Rows from block 3, named by matrix and row number. Rows with one number belong to one neuron. Each number is 500 + 40 x the weight over its row's rms, rounded and kept within 0 to 999. All counts start at 0. Numbers have three digits each. After the name is the row's rms in percent of the matrix's.
# fc1: MLP up (model.blocks.3.mlp.fc1.weight, 384x192), inputs 0-95
# fc2: MLP down (model.blocks.3.mlp.fc2.weight, 192x384, transposed), outputs 0-95
fc1.166 086:460497542493478501528423547534450448502518584577486486559516555351468484469503445510522544488487471540512542505487492543527557496506485498524586540508525497605448479520513511471509454582425473491495481473505449519496496462509491539441531500488458523561556496499537516506488501441502484514
fc2.166 097:536496585468449505531530501481447484405459473527569472510479492441504500444498541495455529527549545420456457530513517531543475435400436527503487519496460566622501501508501536495537451464437481459452466494520477452472442506443466516480466470396493553461462512500530452524520514437492549524
fc1.167 107:495482409523495487537477507518476472517446517531570567456556448486484491471480535454504441520440498511469505527461501499603483523546508510539564535503517443565487456498568455510440500540544533510494414554523431561487522512500454448510352550478475512530403490465527498473506389453492508503
fc2.167 116:521490470503494525452487531441429479524584478550496542464538419480542472464538465402505525451455478447470454513468536548524524536492528523526472596491450479486551565491479454501511410520450496485555527488484423485521514530475408446479426483478458486550538506547490471390419489496463477477
fc1.168 078:531497523511468539510541560534462530496530528512531477540453514435525506532464445573507454480432440529397486531510476549443494520567521523557500478500485440550493536450484558550489564500458512489524472525450554476442523464565489536557497493469487413457493523554470450543606535481498442458
fc2.168 085:518554451525542513503527478543526533437439471579559499479499543460473588504423494530467503477477510457435499506602499454437539509521477463494517493461564483483534553415497526462488595498452472469481538537451492444574455468538543452476504488487548499496490529476421513452483535551547407498
fc1.169 088:516484524466539504466437519461542509444447471521533516409544483526510498517484471578464435508425501526577498525430503495535462514498491491475488489505500471543472504584472533518456535570491536508522527494479470475494408491544494547440506481468470545493456457528473502575519439538468560510
fc2.169 089:514516404529516520535467511515521516580542520523530525496483501517497523499432551428476517497477469465530532564508556538564519478569545459543540499486489572527538481545528494547589550514474453510525524525479500483546528557456501552449530529501509527512454552462472441483511508487530473471
fc1.170 079:539454430523548506527530601502484539474487461540393469471512498433506530508527504422471517449478477526509475504500464523543580473546503522506500520518469393525527596472469470466505458506450529584455486513388467467525462487532518471472553374489507461505496433488524391453505489505492491482
fc2.170 077:491531454457412482529547523455549484557495591405403502517554453514537483477529491560429508556480499505544515474486498555450492543485503468487483570466488449470628464441470538554510515463493494526469538539515526450433525490512597484513472496478495466518485516544513529525426490569553461508
fc1.171 086:488508503604489487558514530548518551514459540533524463481517466550526442507479525509492475489490496563520587505527472530510479527486574483437476529543509508557513571518450570500545537458458507471469490533443465532462517478438504480483475519431532527512497503479484444490574504487473457432
fc2.171 095:444534565466518501501500540538467441513545476505485536487524462536538455536468496509460554479438468505516498531488467416469560483346536473472520483496473493554482512540517502471467489452539492503529540495536424513441508605504502564552475523560484499517478432470533518548504499590479502542
fc1.173 087:553435499529470514474502459552439487527489435437477516465489499486521403514461551442539479433439472496493516546513510472416579478482538484450444473538492464478496561493505535555511486462465434499439482506570498508514484562563532469480551491482595513529517572515475486531479448480480557556
fc2.173 103:516499406526509558486571526554501437557411471476524505481509426549468535509464542519473462489573533500473499427500551502452493517460525496475524548534469506578514500559529586498552515550497532509547519520443504522509454513509466483535555533490484491453449555488529478525461536454531472448
fc1.174 115:422546526512521575522447534462468477527501452507533407541541484537570471469451511551512505430538480497528474540619576508519434525553463459430569491451492450584462477536480551523565555482504525441448517544492544485526455475585529516492560560463494518471551508447453544570472462470505496447
fc2.174 108:460469515541561479434566537527566438518485473577457534474571587516529534486414454494547490545510521507426503526525484506543561471497515441525499488494505504510544561481459492617488524451488462482508560496472527532546510484471513544560566441437504414481556543503580454457501505494515526518
fc1.175 101:482533392545499532597461429546494494522458486528593505503507499542513511490544465510497471439454519535460527512518476497502509411478497491515502457444436500496458526539535508480450516487477523462483572502401499479527470495545406505457402566491505461523445446513432513503553523433503470499
fc2.175 099:512503492500494539469533493496435593556453436544499551494535529479447471466515576535494492496452564488588543470535477441547447534514477556566469453479467475499515515483488450472471513572591452495521470438486437540546534556539519468476483554409471436537522566511481561537488514456457559503
fc1.176 100:416470494563487475433504531496478516438472459508447432506501500560454470529495447587435500436503493575442531475535443481439579473518488428559498538527527530467503492510525506508498490596569503515518490445513513485511526400448471445443519550460519579526494571522508456499502494476463482519
fc2.176 102:511516413469493532539496596479464502536455496518468484486557505476465502498561487563476548489474473404528406504499505499479464501470491472450474516500514517485545460493491457437526433540455536520472462474546502465458533483480513482538497492411516505583464465552448435400495520556518515479
fc1.178 080:511471567511514491475443470546490511501488475454504565511474509482532468543475465544528448532474484533509471520462548458514548493517602453559630445457530429471514481512565509474505502522540536515485492509445492493468505525500506434551511476523528499485517434486475464462419530507518481555
fc2.178 087:528381482471505505484540412490461478514536457477508493463474533555535508513440525494447495495535518521542555526499514520519456490546418478516569534521464459447495456500467459521465444489513457538522550508437444466481523599487400515538528525496549457539455493449499453521530446541588498494
fc1.180 087:491519458473500502498474551521493487473497514520475473494511550550449553480494424439493559461501510513526553466490475477527552511536543444501490493469493520541434467493469461513464570510486502460446514443485448505523446442470477520473503468541503564519530580527586560442515500599409465479
fc2.180 087:487465436505544528495476478503516542433511501489518440531528511512466554382554522453538500576485584510516541512571505442570604507456508523492479509537444466555500522530488505511540529505441451465527500485502486507475461493452504531509539488561497432520466476556495573438557566485575450423
fc1.181 070:456472487531534515521514552488492523482572505531473377557479546539550436487551492498460369467493527517519506423519498472615548443545514460541546461537493461497483500453463532515520479513533421468498483542501485483493565431497538511517504497507457528501492513491489504438489521490548524435
fc2.181 070:469539527515493547478470496513454532528566556513484548510574615440516540491524495528461482511487509462460520461456482495471384448504534488504502516494511538556411466445516486583504512457550456451500430473511490604518502430510468539459518511429508520512423519487520500507554513459464486474
fc1.182 077:549484423467484485546522547509447473500450473515551485542533518535537479568522480470521446485483472591514485499557466513607551499530533468402496488576515537480543449456466468511552515488529498543545566500498473478509443489433526498418513522548508434474508565496482460440466519439537465517
fc2.182 077:429514524458547455579438452465483563453554470565466514514459562517513559526489552556411483483535432547535521545518499426454422496589490461467446468457523591480548570513484526523480484507533462447445431489508478519484466489506495459480531518535476539516456553499477573547466527490479488508
fc1.183 084:492490466523470536512514515456496423556425503486457490456561464472513515525487472494492493506462563556494446524533484578557462456548439515565482459539442489546462509535519404422501537489563471448486552509577475493515450496512590466560493529459481556528457531431481546547475457502539501506
fc2.183 101:486445532519467505496500465524413526405501480484531466530419486507469505454498514461530527563478555469511528505489506512525515460497563523489438561519568488549519535543482443517558481517474526423490546463562514536493471554493498545492541465558501503567490490499469471529488483490472509556
fc1.184 129:519424454413553498508514496421553525541522466557539547568440506532546497461580537529508524431528510513409515460502442508571468481552509502477521462509519555489545502517390555527525512477516553440468473507517540508414485535579457469474443489444518543465519434498527509554484458539454503536
fc2.184 125:575461456492486465401543481494461511520439509542576475472494470585479581505558472512510531531540495460628472502444542490564494535496483462400508490499527444501448465509532532455470458529534529487549456501511576456462469518508468537539464540449531468503559505485485506512532500446485513560
fc1.185 101:493489508578495484435431472505571487475540480513435533537482515499512494478519541508448520515583518475498568519471520438440494504495440480502519488477456520477547462486485484507449437487515522512516563482549402479459514537455501417513499491486552532420427493473464462529510392561578532440
fc2.185 102:530532535490505550444523468523533447467459535480475430477479412463455465515477495422566551432529483473474494476531522491503471637488525444430439505497473555582550412557517499575530507523498458514452474526466523465561479515522515489432492473493525492417481510499519553546464512490507460503
fc1.186 098:546489461427459497446458538572496462531498496481487508482518433534575573432498550440503475514455473467494561577429529571431484504443506465437469541503454509507454476537480557468497525498448464534474517517453480514555585570525505519491511586565548523448471487450446417480493451489535530484
fc2.186 094:474532574553608501470521577433437464482515465499455502503502473458438506481519527507468529553557589524484581496509492464511501449482474564459542446498544465521498577486458421489509491500511517571594477485496524500478450536533428538458456538552492456507483465517548562528462473487519537500
fc1.187 079:510505464445505437529519546474479533479531510493504574433479524489479510518491588508454586501487423518511505458474409557411541456509514438459556449500558521499549522504479573461539500471472494536500548484481464521465514526447460539465504490536549589508503423448465515458477584498555435451
fc2.187 081:546457465446476525509510430545391484564471523459496470480546531484511549501502439501488479574501487496499533459483509450442604454535581514516515500518522476522558577477480453528528517576489465506464457441457506488418485472456488551419538556417512516498502497478492527552561514559554571457
fc1.188 101:451482558523466530456543511515493510524436517496435473539465504526523534474450507495562467521560468522447518475512553478502497478496564492456456447448428481501412473487537422489444535495471436476400606472516499552498498439517504535469543538521471546454555505536474516544461563430499490461
fc2.188 104:493545477476478506505522502501519467447457502540413434476469508470482552525427513486434554450551472499438526513553561555501460532458463557464438547467488531582512454404457428513492520489467489538475466487502470533425486527515478496492519499503517489497474512531547582489462586475488457563
fc1.189 101:514498432540529482469573484441481497475433548526501483491508510570430479532496413511438488509479468558572505504503486536477525506517517473549477503504546506553518500516540521503546432451527461522554450462450471525463489488470515476519490447466503555484448552479425525531513422501512575457
fc2.189 108:550521439493568496446444515518498500490430507383510475525503495564553503493500514464519454494499534508491468489492546479528527464485525485529472504488498492532528514513425491526466507526515581510465498509515442505460524411544470458489506521479510469506557507474473499493521432583472471530
fc1.190 105:483492464440489516498474538450494538523517469484398508542476516502486478503516538489458494463473514512497550482535569496499454465454522411538440490419410482463497590511478454461496429490476519562418538501460447517438526518462496550493510503571410490537520550482523560490498502519511551438
fc2.190 099:560496442525569514470498537504525423464516411497560457443490486490434536481539479459462491549456451502505565484470489540511535498358481447509514511495486507579466474487471466498559437516509433515477545507461475569523474484514462502525493531457492434501540489475496532513501467531532474523
fc1.191 074:483491525518498495529560451460546440477453505522553560511485473593573529532533502486484484513464490492479532519471490462478480527404515472460474497461551410515536526529470516520571460452516527535480539461527541494500510514451536529392482539515551506528521445555434481473490422568528429495
fc2.191 079:574488511491600442518491426482563607512474459538552496510479474529508522486466516553463549499475559569519523550551477455512568623464481454485480452454500458377459524503477538571452483522413533519536480463518521510488517493504513505477525481615544512503488502523463502481483544503522439509
fc1.192 088:582508495439474416493529498500430516519528498533519512490506556470508423532554542530558438517447513523543470505475497538475500481530568465512500498466547525514522493448440447517517448520593506445492525449531585485482488515391507461534516488459512522508524521493562425448556579457479454580
fc2.192 097:471471562434514450443485554514468538478516490476539567589475474477541525500445492481465545473496466540529459493550461545437567452520449473463423450476514411508501392471460529477551477439525528494504546533478521525544513525480519493554464453492495479528551534484520507438489539530431443554
fc1.193 126:465492462452494558483463456525526449515496541486526498510452431453463482523507466465571449400490497489476523425508544531481499453513426527531526483523509406514423480492537523493481518516451534444444416491511499505524525523456485443519539545449460512491494516573486511459427523554526496500
fc2.193 122:573519510514484517467501548455526491531501485490570502497469439507566517531527492543476499569549487510480513489484470571506455500433410542526498480492505521564449535513522420499562491510500457521537453476523465481606502495491515474541543499528535525542505511592534459521587507473514458564
fc1.194 090:489499526457467415443498495506478517515515581458475490489470524541506467511464459565518508529533522506478480468542475507489533475560512607482468486477515540545435416479595419516521501492441535505507511500449440449510519536529403536466519505570597488537553434438501437467395501457466483510
fc2.194 107:427519531486448519488508549539477483506524451470509439507569468571542481534483513523452490450506437424456470402565492511505540527492483502534500469483565466595456504477467469528551507459580523493483466467494546485490408494471488610482482508492563519469451493425518456513445496506534498523
fc1.195 087:447495496473534538498560476484488541567556491512487505514515479543454490468535476436500460502482473580520509449523527561480504476510489492469582517541543601541556567411508523470469499529519510455527459491535525455471448464522490430482539449484539497564506551468476467556461458449514506547
fc2.195 079:448547422477504473615529560445530566514544483502485451478478524483453521515461523513511527484490459577497515491515446544512502513502546557574549543514458561552515477470499516537523475493491478399577442493471573451558465530485507408422497553511558523538498496472545530466481540499484512531
fc1.196 080:547453504525479498548476592480480494497424531501528473478480496510508494463508436503524475503455389523503535563523478491486499524553458512549563521515475491421498522489476566550495477441480438495421426504475468485514515583409530473488526462579466406467515515519486471525518593482407541483
fc2.196 089:608506464553501526433471453443493558485454499511486451522562456486492437629481490472519479523487482508563561523484582511414459455491494507475530507530580472496482494424525442527594490532486544529508493457482580496503487486476431563533544525484480455532492488479460475476507506439508477555
fc1.197 087:541524448472481495484536526454528547489440555553491495524426479508536428502520504511472496491541562504485428488434516526534533373404498548476518457484444567474512484505532479417549546453545509492491456560428457504500546473478472460463529472525484537502471482532414491514480499454568542447
fc2.197 092:581415475541423513489574504536582491514533548486484416533562508443559588519487506462490517473527470498464505518528524481530515568440535480538556530531426471485581536537503556488500508477508560564506438557482484444462543510481543450486500462521513486455537541509503519530428415551467525514
fc1.198 125:582575467514465474510519508508513502585532535419499474482447447552516556476555475530479482485495457431545480598508526515450490512436556509441524576431531489557534513567471527520530443567463492521456477542460470538497523482475482505484506504521486413549532449463540504550554481511459461461
fc2.198 110:538409553523557501444533519395448520440506412527513446468416501579416507416506533473463490474555474518489512481533504481518500529472537503520513426496488490481457479454537504521444467529484459592496496490561427516555475536525538544514456504558495504482543466527541512531441570448474463504
fc1.199 090:486491476580508498512479448503518473444510528494429472505513558464508526461471533461520490498534490473508489529444549536547497419473464580539579554467477545565362561546469518498468500494493450475472468495488457442444488512473503442498536458476514404544505453429514540483430574606521544531
fc2.199 089:496541465528489499413455525429548495509560453515474504522467436464481446493548459559522473482514460419498528445473439428485513508519469530537472508505569534539472494498526544530495462597540534449522482507420504480479498540537516479434467446482506504483490514510464473481561449485590511512
fc1.200 090:472577557507517494593498521489452484453474504371534465490481479523557515468451497489491532498540547504514533504483468491485521504502428444475531527511506476431549519542386480562561535533505525528529510490507479514471444491548509432480511503529524542502442553487452450530509526469469481493
fc2.200 088:440476468491538531565487482513570499489538488498482549505458466493573549526478476489448544474496495508492478531542481511555493463472457516513549628544425585471453482475426512505445498489429447531467539561523576533418436505502480513565459475514589435452570479534513514445502448477458486477
fc1.201 082:478398558554518502495480482471548556450478497477536535511532509546565495478485469480512462441497512491530510510515497514548430500430525494484450498448515481425556511473437497444539538489512452470455581456487498487516495494550547544491483498434501471444453435457553439484482515499529511532
fc2.201 083:470506453511443497504451481462478514475510475466528445497523531483440562532500459473515439538396539500485479495472454421543513474498517501510488485430470548498538478449568525535552492548470526526511472483442430515479489505437589510519518501479453522444432582449507588519538466544489469448
fc1.202 100:531520494464509525556543442505487460507446515395552513488524541487482501530501464501484444546527520541524455535508499590474471526485464446456527523544478461478444507527503563484438485525516485566468455428503597465567440537558537441491451455451534525441498440518422437534458498493473463539
fc2.202 101:475518506555465527504449473502458478533442466529506535468523502500540522446516538471474495569463459510544563585523537588441451549567546555472480438520507499438477498499447416460477592499520479543511426554561503512432545479481548451508578499530547528475553456493565446485430527560537483485
fc1.203 128:459531432498420542465537436437474493476477487399479510551451469525460476532528504470504472490502501501495560478504416495495524513485512515527509524533527530476544499500534461545565576510500483563471431535423558513500555441482463572484503511505553404500525486512508533509459509471532485479
fc2.203 105:476500491497534471552463494556536450486479448520540564530496421486524444509593456527570540542487516431541451529462517464438565519435498487527465575569504471512494489557522481515422451519507538490496539555465434519484480444510591580546474560478474532540518553536493546481527453470535491459
fc1.204 088:483399569408521514498519520445434476493510523490498501524497436469604566440500463487514463531439520518587516463447434546519515492462475512518438580535420497485526518525487440447483538495443513517499522516511522494454482526474529520536493479501502483417507468546538454565580481477480522559
fc2.204 093:555516466523517460469434543496497522480539462469435491555509499485574440447454466485504537483503531518466483500542470499484462492543511516512470424471573488537444385450494482491534489472476574527523536544530557520464443432493478448462503454497482520526544521534481555504467537592452462492
fc1.205 092:509484567494535483489452503469374532540561458460534477587439540491508496482470465435552470413458460549496481462460546417524498497570534529497455494471499479520473435478426505515468506514555502514549505489512514441505473489524460487467519479518463507438501531478537488445497549495474538511
fc2.205 089:484524477461519499506511512494455519544511532551470511546485522568502520450475468535471542487474491522553468486438469440494427478500536474493521530537518499490463452517456520524543526532521465465508476490519458510448478473459413488490545545575488430452478515496543488528518482441429498481
fc1.206 114:528494463574511488512505545519464527394455467493486505500494545480438515495447478501553559484518533521492533542518519497559546414455435560515523515482499477551521513487534381507475501509467433486460470505540443499494515458468526478553492408531454518387463428514525519478491543513517433483
fc2.206 110:465551546474420515461496531493511420485538558472495394515515484527495505608551390494499561493530596480554505508473458498528489441537500493500518475472573487503473502519507422600533471503528508495470553489473518540479472441518443571572518505474482471549498488487537515503518534539539505585
fc1.207 123:512574526449467498423533536512563545615548529500504505558530568473483539507517450459471493537508428488529450476516539497487489517434539507489481430479494530486476521564455519466506476509504485482468537484471467558466523522504528452510568473522437515575506498473556534508528597495510494540
fc2.207 106:505505530465450456552510500542562463532456512515411446431473503507519536498541474510526565555444476492472457493467506523506507492500531522530477506469519483469485488456525465429435429531507496433466504541568438494498518493574358488525498518502446479440537485517572525530490478454516472508
fc1.208 083:484483492525423532617460471498460550498502523594509515515469509496556516434543479477486546495529459480462492497523485510445557478522494391493524478517559523555468578562496453476510462498512572517502493403399489498511487525416482456488503540455468415483448551499423504473533455462517442502
fc2.208 089:526443479443494427610470477514472545539489435470467553577528481471494611534446481487545515507540507469573447458529560458435504441518496469487444511520510430594500525558512569500526509436532544487475548520427515507488495530471507432497519498426494465475527516537455473544513448389459485522
fc1.209 105:537407482557496482449541553507473452566490519540473434553470473483575519490459430490519503423444510572505547447498499511478470485517523429572533510455501495538509503466498533524529476484465565509523520547530413567462502507541519569423528561461478513537500485589504488533551464488498438510
fc2.209 115:512498534567546458499498462554532548450461516598468506452461527556467468472523537531461523539398492504482509522449520390468436570530520506414490572490520467496493425461573519468548521468473488535549517479508550550534423533485604522531559465491510457498418512519526472467507529481510539510
fc1.210 100:496493483474453478511546525544431471560504403519560528473476533447508492496560487470438439484543532517627578500534500526536524541504462417459551532502501473576537522543473515520532604435459501511525490547513523424501434570439488464509490471454440572559496527465477534579509505515402559529
fc2.210 091:485510540417469566496531509496445477568507532474455549427491508484467566459486539542471485499486512494463542537529494438499506464560510538493505481554506474441572502530530502477499482563572502517470563579510491503508468546447467539503510519579503430480479447460502552452526510493581500551
fc1.211 081:507536434546525527490556498519488456515521557508480476461500444440504475531503455512568552473484482459481518509472534551560511496499541589473482508546540507477567496536515520595480527487489513449474512519518461527470476463496440501555525538546481475451499461506473419413521466456412483535
fc2.211 078:484520479458554485557421433395450584566448487563524530507501524459533530476457413494553472547515484507492574477495509468552500455457566530462570490501475465474508513547468508510487493579553461448464548501514461492521453525431467468518512578512472538546440477554475519474553516480457489493
fc1.212 108:565466523449479523511537489568509523552533454502464495466493576486532494478496469493507554468464473402460524492483466550478491535477480477536477521418519479463464476435516506502426400487551449524530490445461474502475506583556473520486465491527557559510486566510515478582420554486506460468
fc2.212 098:516486520529513500543515477454483509524445445548457478426538506512424470538435480457468482489474481535534482449553473465524452420476496536434425460467516532546530487453562554525518499486550549539470493550476447498511454499483499462524522440476531464458506559482524586528531469431538511523
fc1.213 086:513506540496468560461563564509433492542474512478517502482465424510493491545502466445480530426460485472511517522461532494450537499537489508505535474524588499529492521504460515486487528531522503541430487485506550512457428483537478511553493484499521510533492445468473490471564547490438630500
fc2.213 093:514470584490398490383477499527585444467543395509488468504519444509539448521486517452520499503500509499515505451473518423532511515432498443500463499484456544495527527550543538585449490530502503530520518514396523526533480475423513449426490471581554517511485450510485473507517555545470484521
fc1.214 102:548530497507526541422532542492537484461509454442516478479525499521438543511442476470491527529537580492438478434525448511469524512444479520498499461512476455526658478469477511523541490452491523477525439529476517504525471553425517538469493470558549460525466488571488499479584535438445412509
fc2.214 096:510526462485488450522563483510431509537458517499556464529515548505513508520473514539498473485556484498575414593438496486460531489538497571503537470440470485517550485539532470484522446499512559521470495505532558526540530516605606497558469535416443488510475567459493536438462507471509471543
fc1.215 109:502525461458518457483529550505530548517464470505508492474465515554550485454494448528460442491540440534478539486430541524577489449530595543546514486475464445460527461519476521450492499425527494499493492533486507453465481501440504543541532475454542437457426455475504478471435493515426529487
fc2.215 107:576539568490492533469530510448453413494558513440540499488489440458450458448499509469481540509465520506455512527470466563493482464434498505466568590546516501496526530512439469510510517474516520510480483409498468516462433514458568530482523564493499506531494578492492572514552485491534440580
fc1.216 074:466537437441463494547533520524534436467504471490459528569525474433590483497544440550509460450584548479462517511441419519502542450493546487528507550432550517566455479479578473531471525463496512510520542469454486496478538538540496484464544510553509506503478495457514518506541536523536483459
fc2.216 080:477492474487457460400488450567541506484461536457584457441507492528509545480526540567467539505457507511474547505529490545467496489462517372479441514507570532487441590573488528493492553482480409510458508517490524532529604465517495438552507506520504577455545505446462504519442522512543495525
fc1.217 095:496527414462492535510455519493526511513491537512470525517525568482516524457524464501527508429417422565559463495425525487559481444479450520527533525432503472522536497519514515454532480544492445460494583471524543470469461517450481459538529481424506463517555469505461549487483462470506552594
fc2.217 100:488493471456480565516605525462527518475580526467494505499490490520600445436519512455550467480535505531560473533538498460462475503490486514509447437500456513460427450481517498622484547476484538455483401490536492505502488439524544524542490448487537474489533561489518503526490536432545499381
fc1.295 100:537532393452501433514435578489465497546543459577533521493488548542494512535468507472550470461547507513539457419408462529552479461489513569558506462552499462582528576507474510475533478478530555505491537411470505481530465561528536447509501483558513448474506464455520510491460483473560443457
fc2.295 100:500478532503542554535441543509507489487508548518458504548441502520547538444488490436500403505477511511544424581540484565547479569511504442540459400472506429433477492514450595533522481481464473370462482582531507513539471460511518553420552456465468523460544475568464528488503501509493527450
fc1.296 076:481464492481526496450576504490466480545464506499540521576530475474525533503428593499587483489493580456474491519549548493561444496530429498532564496517526460500519498430434437569407553495474463540498472515459457501520540491504538471443590428499492470486490504420488471480443505535518499483
fc2.296 073:518474447512565494586493505559487538513490523537537458505454547432560484486498572483477518518547589489438490473460508396515504458474517505480511557549598533527430492533482532527434557421521546542515472508475551519511559497559477485483574446444556414467485464459493568478512528536490489504
fc1.297 084:537468483506566531487576563468439467488487485573443517524524493445531559514467374487456485523418459572481455490504554472420537482527519443575504522445561472503443545554511517534429511463511505521477376533483478547515521561403523519456446471554429481446529480487487465488481524470500495542
fc2.297 100:540471506476438466510538554499505677540521528560533541416523580529514540539456503450472501555424518484503463550483489366500590517543435501480514489505512482503498464496551492506469577513498531540489428455445447558492518511513468491517557526514485482524436539386507537437563511465458480540
fc1.298 126:525461465496506511440491536450530538468509542494456472476531457530451514546492509507417459523495484501522515478524419483489543456512489427505466494531494466569468543505520416536530582578502525515504532482544481541538430523363499422441506547399517482473502500500467523489553475520523485517
fc2.298 123:462466546500499446447489571482474510564495553471481388515555455587505501493533507617521560518479479493522491513492488464507496498571465569479566572497514498473497427536570481542490491525495449532490478611554478422473497484567547534501426481447507525486478529475489478483478581562521553470
fc1.299 099:473528502522533510473571506526499463486534547514450457481584480521475500520515555535450505460503548548517467495506464527584531543440511431468543455500489443477485551529557477484527516535516457493475460531453501525402506563412570476507449559482483445467505565467551501557502506524435512543
fc2.299 095:450503489534474454460555528518536552506520539524470448466503457535467508525514549473471561530529485532568420619449512491521541522419586438513483587498530522508447444485530455489527576485512464491517515553492458510465459515512477540491536543489476501489539448475469538504500439499478528462
fc1.300 116:492465448468476514433482432539513429508529523522476561426502517564527489480481539505421497486530508411478532553430507528488486522462436471480406538535496471442477525512437501466461520524430533499451459499484551480454432574468548546425524433495614516480539453456500538502488427503510443489
fc2.300 116:541553505472497467534564489527465441501529504533508522558540540507474540521515519522491464456538456520441569505533518481492470468585565465477461524508513514469592398446551570497458516560491513468525555536496464550507489482473485515444502470488422527525477469542507481519484404548481462425
fc1.301 126:474459454514532587503445452540513529485445559470483546587558468482517427499513618501561527553483545424531534471485469501477508478494595542536515510446496490451481487533439514420492488516445506491514522483563537471486501512517481432550535468455509466502551502496538444463484479457531456552
fc2.301 119:505520491554420451478524535529489510488493458433551501503437467523530537467458440479435522537500431476504504536522491588410504511566520436489501535478489559522496462501547526519518432508480526442542505456442488501505521537485511521446510461519523468483523496387462542468553480532467518492
fc1.302 083:424521556517527551441547562524449509539458471468468507531489467545429515514512590452486464431499482480534531447463458507482485540492539546430495491530581499506471510532458432503514566499489531464434462477474476509559488531578470499448472530414545470467455498520481502490473493440535582479
fc2.302 085:554506497548478569501492554484546515496553500508456550497502524434467494473533513486537508502539531519545481487560510549511541532499532402487536583458436428501503472557437611467502509471456474579452537452503456504540532461409470436514524532466424439481493521528496403521537478474507500511
fc1.303 097:538461476536487500462430506466492490525487475472474501569545533629494519482503491511523525426526503462441533518455498511443528503489488516476495516445577542498463537526571502506487538461531497518500458534494561506487500529521483525475515446482556498458463460416439518495495507487527434454
fc2.303 094:569511468511590573459409517517485463485528530476473467551502508518485527498485510462491559566557531500517462494483463530555546467425612528487547416546513488507603535441476500554440475562501471410590505514536532450537464521479480470532489593463547535501535480525452500482547429493485469482
fc1.304 099:522545534476497498527493520482477486468387530493404441525510509508478442556466552411491453495471486528438468488531527525530506488512557568507522509531448555546563419532467528497522514531505410468521503477537477488491514481512545477501543444502516573476447480475462536382497543459488470484
fc2.304 104:518485509545545543451527415454476495475478479521518500526525562462499494511555555417610516538433514476432513589396531494531529508526516430482467517570560483462507506568505542426559478563514391442511500489539478530549578545529472454475545472527531524501512439483487481491507530503502505506
fc1.305 117:502429489550533520460503461428493464547510542507446483441367481455540554598504490514500470480542509463524585475485559564478477420528572505560480443473545510512427499467531476499482468487491535521510454484459455507451559517520508442501463494538540475536503512442478488443432518478473506553
fc2.305 112:490452500477479468472502516578452416502527519420507499528525480524525451521525451458491488567491540482480552565479532429567518565472478466439520514519485432486480513473540498440496423546580472495555504446527498481504436537520475505528472549404540539473522498519452514513481490526462492521
fc1.306 113:560517541531604412486556476503487521434520523499417429540477444493557495431524481524496440548513470555555541489417514519491534504486492487502442447534438480466445511465528549554505499439536430531490486500424488547423473565502516448453511519500467556483542477520482479551476500397511507433
fc2.306 109:460516561514503492486480567429498487507597513522547471464556463501433527494489540444497509491520523563474462530514523548579527532487504509461502483499471485484526449512544523527556485474495426452505499525454588587470469439431490448485530494463490570495486519465543475542440529502427521495
fc1.307 081:518480505535512521478477486498450517439396477456510529459493511505506489499492555478507449483549453534484512594531547491507546521547483477492544448402507509420464515475491495600508534477467500500510540526463464516465553455518479497488515567422550527454541526461443523479438467544474465505
fc2.307 094:538466469470494579480526553491497519467439515485516505503478542483453531539481536570486531458503473541508514421495526511464475477554513495612484466452519553512509495580513520503477489533531451456551570511564526497554475479571568452445560523498531488524578524504503422442524508476466452494
fc1.308 112:475437450451561526422511483531541539560502576522477548467551449468500498495487441545428466570476518521451480488496507505464486488449515418523457529454485521543490597471489470514541549579562474521507476431474506514467487573413512471500516508484523467457523528469505474533453502503533551547
fc2.308 126:415477481501492480466474564532511462591466534579444496463605505466558508455535473521504494551457470473484502464545455399428476498406488507555591493501495430524524466498526494530472463506536483529465522538524520464453452431513551580503554468496519531517486545540494514435527521487497518484
fc1.309 092:522435499477554502490521383481479508494484467554513459532567496427588559459496507460495551489520523544504498500443485582456446455584589457428549459458484552479532480449532619568553483527508537574471434495560527534504458508473506505530510459473504476459556516493582463527486515488482527485
fc2.309 101:486535442515502447462560460458541431422513479532542470537530494535527482465472532463450493517513524541544407521453516544484574613514514457451477460516532515509414553424515511490427489486505540509561457502559506502438467490553478519494453513484486541452511513477487528499493559466533552458
fc1.310 110:471475526461555472544574514472498474500579453531559504496407431422453515551529425483469448561507490480463494472522490594483429484512462508489548506433536444511452465518495466503527505498436513499507496516510550466502516491514418474465508563519486545478485497424474518576512567478546529480
fc2.310 104:415553495552494504579496506488446605534483492498550460455495581514536512487511433550486446490479519474538557530509476465421514549566527554474455466504522507546479481424488546497504495472486453430544501583606490494559560454489533508502459484496559521519505493483514571579532530501485483503
fc1.311 094:513547493507452602475507492535489477574531484464550503544593472496476513549455531487508478490529497483512507516434523533508471459544553473452474511456502457556567538521508472577454507495509525501465504451553549509433473470454550435451511515434548516450508481497448503514439512549453515491
fc2.311 102:491546432545389515516409511525477451446505507476426440515468490517483553469519571540543477470514456532529540539450439494491519484490490514430546522507532531542521496463560529408389505546538419549504542504557546578468508532514510525483579445507557473491492515552484499499589487491530563493
fc1.312 116:549451527481490509529503493529532449421468463514489514522529536549534467471518484506497504558519419459474534511510452536569508576523520416473442450566527408480460477536522475431501557474484494421529488490534530538482504538532486518560443431502495542483495485472473437464387501469511487509
fc2.312 114:619481494467527483559529546499473417482486448476574577506482474535531534513511523516514493523473455517518530523480417539394498543458528464484531454480531479545524499537443464503516552465534474572564410504528496512522473514457534511482528536586583474489504454476540438460442452485519486505
fc1.313 076:504499484549496580497510532438557488525447490507567513527423514513526484456529484554519481482555563475582473501465492491462451592462528507451531506524442538529568492514505459461484443511541493481449454526464488488521479508504504474466510484574502464565523479485481470418428498496514514443
fc2.313 077:432480488469551552480496521539506459530478505420539428482439505446515597601609496456465489462532490518491432469468466469523495538483486546475496462520515512525451527531493456480461477545526482484433467565461513521499535466534439501421475525564494507593487558461541535509453517560525542473
fc1.314 115:448514544527472510463512448506533523410487532484485475500469528554572519529486538494454510462523499487550551522474543502479498475496510521567484571529388431452498493564506488473539545559483419519494534519498524584517491463478567531478533536497524450480531521502555520515496437481531550531
fc2.314 108:534460508466470529498497508484503424393496482448457463524455514494475483522466417510442555461488537541533468539496506553441535546512540575530489484507598575537472551466495517505464520486443399547461540500551505531410510502496491486520594471481468548555502468490511496409470500545508480415